config.yaml
arch: "transformer_decoder"
model: "autoregressive pixel model"
dataset: "telescope images of galaxies (Galaxy Zoo DECaLS)"
train_examples: 88335
image_size: 20
horizontal_flip: true
levels_per_channel: 4
vocab_size: 65
width: 256
layers: 12
norm: "layernorm_no_bias"
norm_position: "pre"
activation: "quick_gelu"
mlp_ratio: 6
head_dim: 48
fused_qkv: false
bias: "none"
qk_norm: false
parallel_block: false
inner_norm: false
positions: "rope"
tie_embeddings: true
init: "lecun_normal"
residual_init: "none"
optimizer: "adam_atan2"
lr: 0.00075
beta1: 0.9
beta2: 0.98
grad_clip: 1.0
steps: 21300
batch_size: 32
epochs: 7.7
lr_schedule: "poly"
final_lr_fraction: 0
warmup_steps: 1060
weight_decay: 0.1
Rows from block 3 of a small autoregressive pixel model, named by matrix and row number. Rows with one number belong to one neuron. Each number is 200 + 40 x the weight over its row's rms, rounded and kept within 0 to 999. All counts start at 0.
After each neuron's rows are labels from the 100 images, of 14976, where the neuron reaches its highest value: "strongest on" is what is common among them. Only what is clearly more common there than usual is listed. The data: telescope images of galaxies (Galaxy Zoo DECaLS). In brackets: how many of the 100, against the usual share in percent.
# fc1: MLP up (model.blocks.3.mlp.fc1.weight, 1536x256), inputs 0-127
# fc2: MLP down (model.blocks.3.mlp.fc2.weight, 256x1536, transposed), outputs 0-127

fc1.137,223,134,163,218,213,127,175,198,204,186,210,274,175,232,261,174,116,172,139,248,211,167,190,124,215,205,187,177,237,184,207,159,133,216,189,230,176,139,232,182,219,239,208,215,191,287,245,151,195,148,183,172,231,234,219,259,248,138,242,212,164,233,225,217,239,177,179,210,271,199,82,177,183,266,185,147,169,191,276,219,175,251,172,219,222,220,217,210,119,259,191,235,217,171,198,143,189,87,219,236,88,146,157,201,232,256,202,208,204,222,214,129,110,170,212,224,221,224,210,128,171,218,172,186,216,181,171,201
fc2.137,180,180,215,231,222,212,178,174,221,170,174,157,176,132,208,77,217,172,190,219,222,205,178,222,225,195,194,163,209,181,209,226,226,280,161,203,199,229,182,218,221,201,206,183,226,169,144,233,198,192,216,233,275,216,213,153,227,191,239,212,168,230,279,244,287,146,188,150,162,253,261,137,234,160,267,186,241,192,151,153,290,94,279,222,159,191,194,244,247,125,141,201,179,146,246,201,199,238,195,180,207,198,237,181,161,206,178,139,193,191,136,170,246,147,151,185,160,210,296,260,236,222,239,167,218,251,160,171
strongest on: roundness: round (41 vs 20.3)

fc1.258,189,241,189,178,159,212,173,235,208,128,250,213,218,207,217,222,151,163,187,187,223,180,170,215,206,169,166,171,229,185,197,197,163,224,168,128,158,265,108,277,163,234,163,184,245,228,254,143,213,227,226,212,199,141,148,208,230,190,181,227,180,191,155,190,222,241,168,189,179,110,236,157,252,219,192,174,122,207,155,214,179,238,211,253,212,151,264,190,190,202,153,188,231,247,230,196,188,202,195,172,174,198,172,310,159,166,188,161,213,169,198,234,199,187,219,233,202,144,155,219,194,234,187,214,233,322,245,117
fc2.258,239,181,214,213,167,189,225,239,185,207,215,190,247,169,190,208,196,192,236,252,216,157,329,213,171,224,140,223,199,143,203,163,224,177,229,221,195,166,280,242,165,165,281,177,214,175,180,217,240,240,227,238,245,230,168,323,273,226,196,190,218,186,215,189,203,270,204,212,225,223,176,200,224,222,193,135,182,225,220,203,169,224,190,186,182,185,158,170,253,237,199,199,191,214,243,241,314,214,171,205,102,184,224,165,209,169,194,216,134,249,129,258,205,158,237,174,166,148,242,194,205,171,93,171,260,263,217,223
strongest on: roundness: cigar-shaped (34 vs 8.1)

fc1.355,206,121,150,188,278,241,236,232,169,250,211,162,204,182,212,162,139,155,184,216,182,181,223,210,173,241,209,150,144,208,199,122,216,190,222,164,197,145,133,148,259,188,215,294,220,247,171,256,106,167,190,243,200,225,204,140,204,164,168,155,268,180,246,219,219,230,218,257,114,185,119,181,104,182,234,191,231,194,177,236,221,218,208,200,256,225,301,236,235,255,224,131,151,209,225,157,133,141,201,245,147,202,158,228,181,145,279,190,164,240,171,190,209,126,176,238,206,203,215,164,234,159,235,190,254,216,235,210
fc2.355,196,145,159,220,226,230,198,194,193,196,158,164,184,104,198,247,190,209,269,184,90,140,154,130,176,228,201,187,200,206,158,224,179,213,147,222,180,221,226,194,190,232,191,246,213,230,202,207,232,225,279,157,206,183,218,134,249,207,127,144,216,244,186,234,280,94,256,268,164,160,179,194,235,162,124,159,212,234,139,185,169,230,172,190,171,182,247,176,250,228,192,208,212,181,316,209,185,184,213,171,186,226,163,203,212,294,170,278,212,221,153,167,182,200,178,277,305,272,210,165,241,215,179,187,176,180,195,193
strongest on: roundness: cigar-shaped (38 vs 8.1); edge-on disk: yes (26 vs 5.2)

fc1.160,201,200,185,152,171,178,215,173,253,197,155,212,252,114,231,271,147,181,207,170,99,222,122,126,152,192,123,188,226,170,218,181,219,216,101,191,216,185,181,187,279,184,171,223,219,206,213,199,178,241,236,156,158,188,255,185,244,188,160,270,258,154,179,218,223,203,247,124,191,201,168,235,172,177,187,204,267,204,233,232,180,230,158,222,181,185,252,178,241,212,186,196,263,238,174,171,209,191,160,169,189,252,232,151,209,177,220,259,177,176,232,222,185,175,189,151,195,142,185,194,242,150,193,162,206,183,227,157
fc2.160,193,193,220,171,246,212,197,213,174,167,230,267,169,280,231,231,174,210,191,214,193,209,251,152,121,179,229,245,239,274,246,179,186,186,229,226,247,220,219,203,194,237,196,93,157,167,238,241,181,177,179,191,176,281,221,201,187,282,152,181,158,182,233,178,205,196,199,155,204,159,161,233,177,214,193,169,171,195,229,189,267,120,221,225,233,222,146,169,138,165,132,200,234,222,157,224,88,194,226,192,175,192,266,205,202,278,243,164,224,155,220,187,264,184,175,236,159,139,237,190,186,140,233,168,277,258,175,200
strongest on: roundness: round (43 vs 20.3)

fc1.763,240,140,165,179,194,210,199,220,137,180,190,209,205,143,332,236,152,248,91,196,171,152,192,215,245,219,218,185,226,209,155,158,190,210,182,265,177,142,151,176,196,168,176,154,146,135,176,278,128,174,169,277,187,217,171,236,197,211,139,156,211,234,165,245,225,156,211,267,292,204,205,174,227,182,242,167,188,214,147,197,189,219,152,196,204,186,266,223,155,219,164,220,138,239,238,240,170,194,264,244,215,192,142,144,209,205,141,236,259,197,198,209,156,109,232,199,192,277,257,221,239,132,200,198,180,144,182,201
fc2.763,113,171,170,228,165,172,172,159,164,235,205,145,238,197,115,209,219,218,184,203,163,215,206,238,232,168,208,183,161,152,188,194,215,232,237,257,139,212,196,180,207,133,142,257,211,178,141,210,213,229,144,245,168,243,166,196,234,148,202,179,169,260,181,174,290,157,267,159,157,218,236,201,141,179,184,242,184,220,179,186,125,154,194,240,209,235,206,145,175,221,274,197,170,179,281,216,214,224,270,182,234,178,97,194,166,154,170,213,201,254,178,231,223,185,180,113,261,241,227,157,223,264,201,256,137,122,155,180
strongest on: roundness: cigar-shaped (25 vs 8.1)

fc1.89,210,122,174,236,186,199,146,145,192,221,186,221,185,136,216,175,180,199,155,207,241,168,238,162,233,141,189,171,242,188,187,108,213,202,180,161,224,154,243,146,165,215,257,194,183,153,290,200,258,230,193,231,212,186,178,156,225,121,184,216,167,210,235,181,198,192,312,139,224,243,166,166,238,88,179,166,182,180,205,204,241,192,166,150,195,271,142,271,179,179,169,235,200,185,217,226,157,206,159,234,189,163,150,244,198,264,235,285,223,181,141,166,225,197,251,223,224,185,154,229,196,187,242,229,173,165,211,220
fc2.89,125,235,188,197,235,220,215,165,138,192,151,191,232,227,226,209,136,251,234,153,150,240,187,212,202,207,227,249,216,190,209,189,270,173,240,194,185,284,222,240,163,188,227,252,137,219,148,206,156,137,264,210,237,203,290,229,234,265,145,231,217,174,186,238,104,209,186,148,135,178,145,249,219,234,217,188,215,198,269,169,240,126,222,195,222,181,188,144,173,176,246,193,163,137,134,191,257,141,192,140,230,218,202,159,171,203,196,241,212,209,264,176,183,149,151,206,221,182,152,202,186,129,215,222,202,134,226,207
strongest on: roundness: cigar-shaped (31 vs 8.1)

fc1.464,132,195,212,199,137,262,206,205,208,220,158,216,150,127,185,213,144,211,222,261,169,182,171,199,166,185,236,239,171,188,199,66,199,240,216,236,209,164,193,222,193,200,170,282,244,176,160,166,185,163,226,147,163,188,204,211,277,177,191,285,174,167,168,215,240,184,173,198,156,212,130,211,174,244,198,242,127,153,189,162,183,264,135,218,201,160,278,152,189,203,111,183,245,258,181,252,205,104,202,185,206,185,206,156,223,185,254,171,117,222,146,260,193,98,194,211,184,261,158,162,180,163,182,97,213,173,243,185
fc2.464,226,231,193,188,143,199,129,201,279,186,209,176,181,176,151,151,248,239,163,155,202,255,197,240,242,243,147,239,155,187,206,217,238,164,243,223,192,124,258,192,202,255,184,197,195,215,268,197,171,136,178,172,159,224,178,230,181,211,226,133,201,209,255,208,222,111,133,179,253,245,166,223,237,204,220,166,220,151,246,169,226,204,162,245,175,233,191,186,286,164,238,159,226,215,192,181,202,189,282,197,267,214,168,165,199,136,232,101,177,281,176,207,157,180,231,244,142,282,255,237,195,222,168,207,264,206,231,182
strongest on: roundness: round (43 vs 20.3)

fc1.281,187,196,110,157,224,261,196,183,174,238,176,229,220,182,189,214,239,232,220,176,168,222,120,166,132,260,230,162,124,195,282,150,181,206,237,183,173,159,234,169,177,255,138,279,206,245,233,212,174,218,206,89,249,264,288,210,182,196,167,267,262,153,163,182,217,190,181,259,236,205,187,194,243,214,249,212,220,234,176,222,148,214,204,170,194,208,195,204,179,221,212,165,216,169,199,161,221,152,299,172,190,204,192,197,172,156,221,200,224,272,189,172,209,257,196,244,179,246,99,230,174,238,185,134,190,174,295,234
fc2.281,227,195,196,221,162,193,171,168,203,183,187,163,190,193,217,224,236,194,189,175,239,196,223,190,189,267,182,210,158,81,200,223,164,210,202,156,233,110,237,225,253,307,264,216,194,206,243,255,181,187,245,123,172,217,241,242,216,186,197,231,259,205,204,164,276,187,135,161,205,207,179,201,252,271,195,244,195,166,208,214,188,223,134,238,188,144,217,215,214,165,271,251,214,242,208,160,126,129,179,219,216,209,221,255,193,216,151,297,233,244,153,190,215,203,207,248,182,268,119,212,154,228,181,177,213,230,239,173
strongest on: roundness: round (42 vs 20.3)

fc1.483,219,149,144,238,186,107,142,203,156,200,181,182,206,135,255,215,162,117,170,244,220,193,248,183,203,156,129,174,254,165,193,161,206,211,145,256,198,168,150,197,185,130,180,142,251,204,272,266,245,208,184,274,134,215,125,201,248,203,182,185,122,171,240,185,253,195,235,250,219,179,186,177,152,222,245,146,210,256,175,223,216,246,191,212,183,247,179,163,223,279,180,185,167,202,248,169,131,126,212,229,208,155,231,266,183,244,193,200,155,122,145,176,119,120,180,211,235,245,189,202,195,137,205,196,187,189,185,171
fc2.483,270,173,153,201,161,174,167,201,192,194,280,161,201,178,169,179,210,177,228,187,179,226,217,138,219,194,162,202,192,223,247,200,153,248,246,163,251,315,245,265,165,184,221,169,190,181,159,190,207,298,160,180,194,215,183,203,223,263,244,170,142,208,205,221,216,231,255,153,261,168,165,206,228,243,154,222,68,182,159,216,178,166,272,193,190,205,155,215,277,137,152,243,234,241,257,263,245,293,232,157,169,222,207,244,183,205,167,170,226,133,203,261,233,160,140,206,148,143,241,136,217,192,198,220,242,245,200,161
strongest on: roundness: cigar-shaped (41 vs 8.1); edge-on disk: yes (35 vs 5.2)

fc1.204,244,137,176,185,199,161,101,207,212,166,132,252,103,95,245,212,187,180,262,227,239,143,163,182,236,230,196,192,195,204,265,158,203,192,146,128,210,198,171,213,219,193,215,196,238,254,148,215,205,168,241,260,144,148,114,244,200,215,199,209,288,189,154,215,199,179,243,178,210,125,191,185,242,176,230,190,229,206,192,227,188,239,226,226,181,132,277,210,260,252,200,207,218,158,247,183,210,172,174,222,175,193,175,225,288,218,203,184,237,164,103,218,124,218,195,233,204,222,223,222,148,259,177,215,225,203,222,206
fc2.204,257,178,117,257,209,223,246,217,179,130,206,215,213,198,199,133,192,160,204,238,238,214,224,174,214,201,147,196,250,177,215,185,189,105,198,113,207,218,240,151,137,126,215,198,241,152,228,207,130,196,120,247,221,187,145,151,225,235,285,207,219,209,216,214,141,218,184,212,224,199,162,150,171,197,163,156,158,197,121,227,214,207,220,231,224,206,184,227,168,168,130,160,187,178,262,173,211,239,183,243,207,214,85,188,209,179,190,221,219,239,172,250,188,129,195,248,245,161,203,181,243,270,153,146,174,215,211,150
strongest on: roundness: cigar-shaped (32 vs 8.1)

fc1.455,239,71,173,174,171,220,117,215,169,208,203,269,236,219,172,271,182,275,192,176,231,152,182,222,176,240,191,224,144,260,225,206,186,192,187,203,158,158,147,186,218,253,140,138,186,277,221,246,86,148,200,193,237,196,103,260,124,230,154,208,215,156,164,220,226,268,230,235,247,191,219,204,191,150,233,250,104,236,157,202,190,248,192,252,242,183,149,176,174,202,142,201,231,168,226,196,223,220,249,254,177,211,194,160,188,175,221,249,212,231,258,165,174,237,178,181,126,136,190,297,170,230,191,203,182,253,219,110
fc2.455,123,226,134,170,166,242,228,195,177,201,174,217,200,246,170,162,228,255,181,209,169,236,249,176,224,211,193,232,200,262,239,123,175,221,241,136,221,203,203,217,210,296,175,153,202,197,206,180,222,199,250,165,261,238,231,183,223,242,127,218,218,87,269,158,277,165,237,279,147,190,252,233,206,205,219,224,226,191,219,170,263,196,204,151,232,246,111,154,205,174,148,177,213,181,229,245,154,84,164,226,216,173,265,258,285,219,217,168,239,210,258,185,246,283,230,145,202,192,225,240,160,257,310,227,203,137,239,180
strongest on: roundness: round (43 vs 20.3)