{"model": "autoregressive pixel model", "dataset": "telescope images of galaxies (Galaxy Zoo DECaLS)", "train_examples": 88335, "image_size": 20, "horizontal_flip": true, "levels_per_channel": 4, "vocab_size": 65, "arch": "transformer_decoder", "width": 256, "layers": 12, "norm": "layernorm_no_bias", "norm_position": "pre", "hidden_act": "quick_gelu", "mlp_ratio": 6, "head_dim": 48, "fused_qkv": false, "bias": "none", "qk_norm": false, "parallel_block": false, "inner_norm": false, "positions": "rope", "tie_word_embeddings": true, "init": "lecun_normal", "residual_init": "none", "optimizer": "adam_atan2", "learning_rate": 0.00075, "beta1": 0.9, "beta2": 0.98, "max_grad_norm": 1.0, "max_steps": 21300, "batch_size": 32, "epochs": 7.7, "lr_schedule": "poly", "final_lr_fraction": 0, "warmup_steps": 1060, "weight_decay": 0.1}
Rows from block 7 of a small autoregressive pixel model, named by matrix and row number. Rows with one number belong to one neuron. Each number is 200 + 20 x the weight over its row's rms, rounded and kept within 0 to 999. All counts start at 0. After the name is the row's rms in percent of the matrix's.
After each neuron's rows are labels from the 100 images, of 14976, where the neuron reaches its highest value: "responds to" is what is common among them. Only what is clearly more common there than usual is listed. The data: telescope images of galaxies (Galaxy Zoo DECaLS). In brackets: how many of the 100.
# fc1: MLP up (model.blocks.7.mlp.fc1.weight, 1536x256), inputs 0-127
# fc2: MLP down (model.blocks.7.mlp.fc2.weight, 256x1536, transposed), outputs 0-127

fc1.495,107,221,200,169,186,206,196,153,209,204,221,209,171,196,195,245,246,188,222,202,172,185,194,175,217,184,202,207,185,190,185,178,194,202,225,223,235,187,193,191,182,171,212,237,220,200,214,194,211,169,254,206,184,204,195,213,175,205,209,188,213,214,215,202,205,220,223,169,217,213,197,179,202,160,221,220,192,244,200,194,189,193,221,196,177,182,212,205,214,235,176,193,216,181,181,200,194,206,201,237,211,209,192,208,183,160,202,184,186,218,218,137,223,174,196,197,221,211,219,210,209,193,212,165,188,195,179,234,190
fc2.495,105,198,201,193,209,204,197,185,192,217,194,163,197,166,196,193,166,226,173,214,237,209,192,174,224,175,147,202,210,216,232,176,165,216,203,189,190,245,196,204,173,191,224,195,193,214,203,189,236,202,209,176,211,178,232,217,221,211,202,219,178,190,208,230,204,200,190,229,191,208,192,192,201,224,215,202,195,223,225,203,180,229,165,195,224,201,228,166,218,186,176,199,206,199,171,170,184,184,203,194,203,227,206,168,206,201,242,220,164,200,184,194,223,198,219,217,178,165,191,209,200,199,188,232,172,214,229,199,179
responds to: bar: no (30)

fc1.149,110,182,227,186,192,213,187,227,204,211,185,207,196,186,221,198,221,190,184,228,213,209,181,221,228,204,213,178,201,205,213,196,218,183,206,230,216,210,223,182,214,151,204,191,209,232,177,174,243,187,233,223,228,205,209,222,182,242,235,182,196,197,162,219,180,197,202,211,224,215,156,209,219,159,196,203,199,222,188,179,224,209,177,196,183,191,201,218,182,221,160,231,243,191,201,222,188,255,204,205,213,211,219,177,167,193,160,181,197,236,205,159,206,196,194,179,173,250,202,189,225,212,183,200,169,200,204,183,196
fc2.149,140,193,194,192,188,201,162,187,200,183,206,192,175,191,207,214,232,183,212,211,186,204,176,196,208,225,167,218,172,237,208,208,188,167,234,195,220,167,239,232,200,209,165,186,220,200,194,195,194,235,230,212,229,206,197,222,185,215,189,169,157,146,221,173,181,243,208,220,187,203,205,227,210,140,195,194,192,177,219,181,180,174,190,191,182,191,226,191,205,222,193,200,217,171,191,222,219,198,207,200,187,226,177,162,222,207,187,215,182,202,187,193,171,181,197,220,196,206,201,202,193,204,190,211,213,211,194,173,211
responds to: shape: featured or disk (68); edge-on disk: yes (62); roundness: cigar-shaped (32)

fc1.622,097,207,216,201,215,210,221,210,191,163,216,194,179,213,155,223,240,161,191,170,213,181,178,178,189,207,176,177,184,177,212,242,159,206,223,227,183,197,205,192,209,205,223,196,201,237,197,206,217,218,198,204,223,217,208,210,182,223,220,183,248,193,190,203,186,198,208,226,165,162,190,211,186,183,204,201,196,198,196,207,229,175,172,179,210,190,222,190,214,193,169,187,210,186,203,221,187,187,207,197,214,194,219,213,227,206,188,200,236,208,172,212,195,203,203,158,196,186,245,177,243,190,207,175,194,180,213,218,209
fc2.622,093,213,244,176,197,190,188,220,210,184,183,200,184,202,241,165,205,222,196,199,197,209,188,185,184,196,187,207,163,198,234,212,166,204,197,161,184,208,194,194,185,191,227,217,210,250,199,200,174,191,201,152,164,260,199,207,173,172,203,193,198,154,192,207,202,215,204,201,193,197,214,201,177,167,175,198,192,218,159,194,207,188,182,200,207,183,188,156,215,203,203,197,182,218,180,222,179,190,218,162,199,206,210,200,226,199,237,188,215,175,200,203,200,220,179,213,209,205,215,206,185,218,157,202,192,197,200,174,165
responds to: roundness: round (54)

fc1.328,108,203,195,176,204,191,213,226,183,210,203,197,190,179,189,197,232,198,195,186,218,194,167,209,232,211,221,169,173,211,215,209,175,174,208,235,234,212,187,205,206,196,210,229,202,216,200,207,220,180,208,180,220,221,201,200,198,210,205,178,200,192,181,197,175,215,189,244,197,203,161,206,210,150,221,212,223,177,189,178,209,172,205,163,177,205,209,212,198,204,182,222,202,173,176,209,185,201,146,210,206,211,228,157,181,180,171,186,192,223,157,162,186,174,211,197,167,217,227,206,198,221,195,152,175,179,219,184,200
fc2.328,135,206,179,183,198,226,180,197,180,209,207,196,175,198,167,228,223,206,169,217,152,217,153,181,218,221,191,208,158,189,189,170,194,183,220,195,188,183,245,193,211,188,151,169,197,212,189,196,193,228,251,199,257,221,187,229,217,186,175,202,189,166,217,161,201,241,215,222,190,169,197,221,180,191,208,190,195,214,223,164,197,176,156,185,163,192,188,205,220,237,178,201,216,200,189,222,210,209,223,181,205,224,189,182,180,183,177,211,191,207,164,162,165,217,193,219,179,211,196,194,175,208,202,204,196,205,214,180,203
responds to: shape: featured or disk (65); edge-on disk: yes (58); roundness: cigar-shaped (34)

fc1.172,104,220,199,163,177,151,210,241,227,196,200,220,187,210,182,204,200,217,214,206,146,194,166,198,206,234,224,196,154,228,191,197,231,201,198,187,175,182,208,209,232,185,245,203,209,230,215,224,178,201,245,218,171,207,185,189,193,212,157,186,207,162,206,229,220,233,187,218,198,186,210,197,192,208,206,202,175,158,207,184,220,233,187,205,195,226,193,187,193,183,194,215,166,220,210,217,197,209,210,211,215,211,181,201,195,183,213,194,175,191,211,210,188,219,159,175,253,220,208,200,207,219,192,185,223,198,191,193,192
fc2.172,123,206,190,204,193,176,211,187,187,187,211,184,172,214,203,139,182,174,197,203,242,177,222,175,215,197,148,194,198,205,239,208,176,194,198,165,187,211,171,223,217,205,244,199,227,207,218,198,229,169,225,192,210,178,166,176,194,210,187,171,204,214,220,183,195,229,204,197,198,208,212,218,222,197,213,169,210,223,203,177,184,187,221,185,189,212,253,233,200,211,239,234,174,213,190,198,186,198,198,188,197,224,166,205,197,213,205,204,186,194,214,216,187,182,214,229,187,209,204,224,202,192,196,162,212,179,212,215,213
responds to: bar: no (33)

fc1.102,097,178,159,214,212,210,205,211,212,230,213,223,191,200,235,172,211,201,203,185,192,245,212,208,240,194,201,186,188,210,178,209,211,182,187,213,201,184,209,183,201,170,195,165,186,218,185,170,202,231,229,263,225,216,199,246,215,209,190,209,187,180,172,199,209,217,235,217,210,196,178,202,190,191,215,197,211,178,204,187,232,156,231,211,208,208,191,203,200,246,168,194,171,181,203,190,193,214,192,209,221,190,220,166,178,171,203,179,207,228,176,164,205,154,198,205,188,204,192,182,217,190,180,211,210,196,200,173,198
fc2.102,104,186,206,171,186,182,226,183,198,198,202,211,177,193,180,200,194,204,218,227,221,207,162,207,207,221,203,214,207,174,168,213,186,186,217,177,205,194,258,222,199,175,172,190,174,184,179,190,262,211,244,212,234,195,204,204,239,206,191,234,166,169,218,193,190,229,207,175,195,186,222,194,204,176,211,193,177,208,204,186,179,197,213,220,209,196,163,214,211,227,186,194,208,204,196,213,223,197,168,199,167,187,201,201,219,218,156,208,151,195,178,180,200,195,206,211,191,214,199,208,229,209,203,191,200,170,210,210,177
responds to: shape: featured or disk (63); edge-on disk: yes (54); roundness: cigar-shaped (34)

fc1.48,094,199,218,190,195,219,224,176,210,196,231,197,209,232,170,161,210,203,206,183,214,242,185,201,213,212,205,207,214,164,232,199,182,185,212,219,203,207,213,212,184,219,199,217,174,212,188,200,224,169,188,207,193,187,200,226,213,187,188,176,223,218,161,175,199,222,194,201,193,126,182,197,190,178,206,233,220,260,210,177,196,178,206,167,190,204,172,180,187,204,198,217,196,220,171,202,187,225,140,200,205,203,207,205,204,178,189,218,225,211,170,235,211,175,222,178,195,180,229,218,190,185,204,219,217,196,160,183,197
fc2.48,102,232,228,147,184,183,183,204,200,186,196,175,198,200,220,185,206,220,188,202,202,177,172,201,202,239,187,230,181,198,205,205,192,221,199,177,194,209,216,191,201,186,225,235,252,235,227,205,187,209,236,210,183,259,222,184,199,181,176,182,198,189,212,216,215,210,194,222,213,211,173,219,210,182,224,198,181,236,176,180,207,222,199,200,177,197,212,163,200,167,192,216,196,181,190,200,190,230,202,208,178,169,191,229,207,198,209,206,221,195,205,198,198,199,219,212,210,213,225,218,196,225,177,212,194,191,181,196,184
responds to: roundness: round (43)

fc1.157,099,197,176,233,179,179,195,225,202,184,203,202,166,176,177,224,255,186,218,180,203,213,188,208,185,197,193,208,196,174,201,203,177,189,227,174,184,186,225,163,176,208,218,180,229,210,209,175,201,183,217,197,192,195,194,201,230,207,194,152,200,248,190,190,204,228,175,225,209,178,206,227,194,182,168,237,229,203,186,191,194,197,202,199,151,209,209,199,179,209,234,228,203,180,210,215,208,237,183,199,201,175,230,158,207,196,201,199,240,223,179,201,194,179,215,181,206,223,228,185,232,185,175,190,193,193,152,236,225
fc2.157,108,232,191,186,209,177,208,210,216,215,197,215,200,198,202,167,171,250,196,231,189,218,209,240,191,222,191,206,183,227,185,184,188,206,196,155,214,214,207,225,204,193,215,208,229,219,184,170,215,204,198,185,199,186,198,172,185,220,190,244,162,193,204,199,221,229,210,196,146,238,209,186,225,199,224,177,183,173,202,181,244,211,182,186,207,172,218,231,212,193,224,219,192,209,215,205,215,212,231,195,201,175,200,201,238,227,182,175,181,198,224,162,210,200,217,212,199,212,220,201,199,218,199,169,219,194,190,181,198
responds to: roundness: round (45)

fc1.104,095,224,209,207,188,193,230,197,232,161,195,227,219,195,168,240,193,204,225,144,199,210,208,176,193,178,174,204,192,229,201,192,240,173,211,171,169,233,166,163,184,236,215,198,194,227,179,217,178,210,174,218,201,213,217,170,219,190,187,212,228,171,220,200,235,234,194,187,190,208,178,218,203,182,219,203,174,193,204,209,195,226,183,182,199,178,186,209,227,211,228,192,189,237,227,183,191,188,212,177,201,166,205,225,196,240,202,231,168,182,186,196,185,180,221,187,214,187,203,200,215,222,153,194,202,204,200,169,174
fc2.104,106,188,189,183,241,225,189,215,190,206,229,188,191,160,212,134,229,206,196,201,165,199,203,191,217,184,233,214,187,198,164,177,183,188,189,205,201,178,204,183,223,205,198,212,203,207,236,205,202,203,217,189,218,184,196,238,181,198,186,190,190,218,192,195,210,215,189,203,209,207,234,181,210,215,186,216,198,211,200,169,246,209,177,201,199,205,205,181,197,212,174,223,172,193,206,198,192,204,227,217,241,225,195,172,180,179,214,143,214,186,238,197,194,241,227,205,226,201,211,212,230,176,185,190,205,173,165,168,222
responds to: roundness: round (57)

fc1.176,096,172,156,195,248,199,172,222,204,196,207,163,219,195,177,200,194,211,190,176,167,182,187,204,204,200,202,197,190,164,188,174,147,222,213,181,208,213,204,198,184,202,190,197,211,196,211,189,206,197,166,215,205,210,241,228,239,202,182,215,209,187,226,193,227,197,182,178,186,201,186,213,190,219,190,210,200,239,235,215,247,200,200,180,185,210,215,203,189,191,184,223,207,212,179,192,204,180,182,233,204,187,221,193,154,196,209,218,225,221,209,205,199,214,193,175,182,185,249,196,211,239,190,204,198,153,192,170,168
fc2.176,092,209,238,197,189,182,182,218,195,208,196,215,204,192,223,165,168,191,207,212,204,213,205,219,200,201,212,205,210,217,207,202,199,233,192,177,192,198,198,205,207,191,195,196,205,200,228,167,176,213,194,183,180,194,203,165,187,222,176,210,182,212,208,209,201,213,209,156,213,230,188,188,211,151,238,202,183,172,164,218,203,223,190,217,211,172,169,187,198,203,219,229,183,220,213,199,214,201,260,165,196,209,200,234,193,197,210,194,206,171,227,229,192,221,214,224,215,215,193,178,200,201,217,181,208,189,151,181,223
responds to: shape: featured or disk (61)

fc1.684,101,190,180,170,173,167,217,210,222,179,219,239,216,176,197,199,218,211,205,170,169,209,212,219,201,177,206,187,143,216,181,217,232,187,191,229,209,187,195,189,210,176,219,209,221,220,191,228,219,190,211,252,201,232,167,167,196,204,173,204,209,203,219,182,239,191,209,191,183,213,160,199,204,188,202,201,165,203,200,188,201,207,213,194,208,224,187,214,212,215,175,171,190,196,197,201,194,214,182,203,199,177,164,191,203,183,220,201,174,190,210,156,199,220,182,173,236,227,210,202,211,199,200,194,196,209,202,196,134
fc2.684,110,195,186,205,236,201,208,176,208,215,207,189,203,215,178,154,160,195,165,249,224,189,217,221,210,208,171,192,184,211,215,202,184,217,178,185,210,202,172,233,204,201,242,237,204,208,201,189,230,169,201,189,172,172,170,183,217,239,186,182,200,196,194,195,195,208,224,234,185,216,211,198,232,222,191,192,232,179,190,175,197,177,239,179,177,185,244,252,206,197,234,208,192,233,201,223,217,198,203,174,157,195,197,177,239,189,220,189,183,174,201,190,185,197,196,172,198,216,179,228,194,178,202,200,204,191,213,208,223
responds to: shape: featured or disk (76); edge-on disk: no (74); spiral arms: yes (55)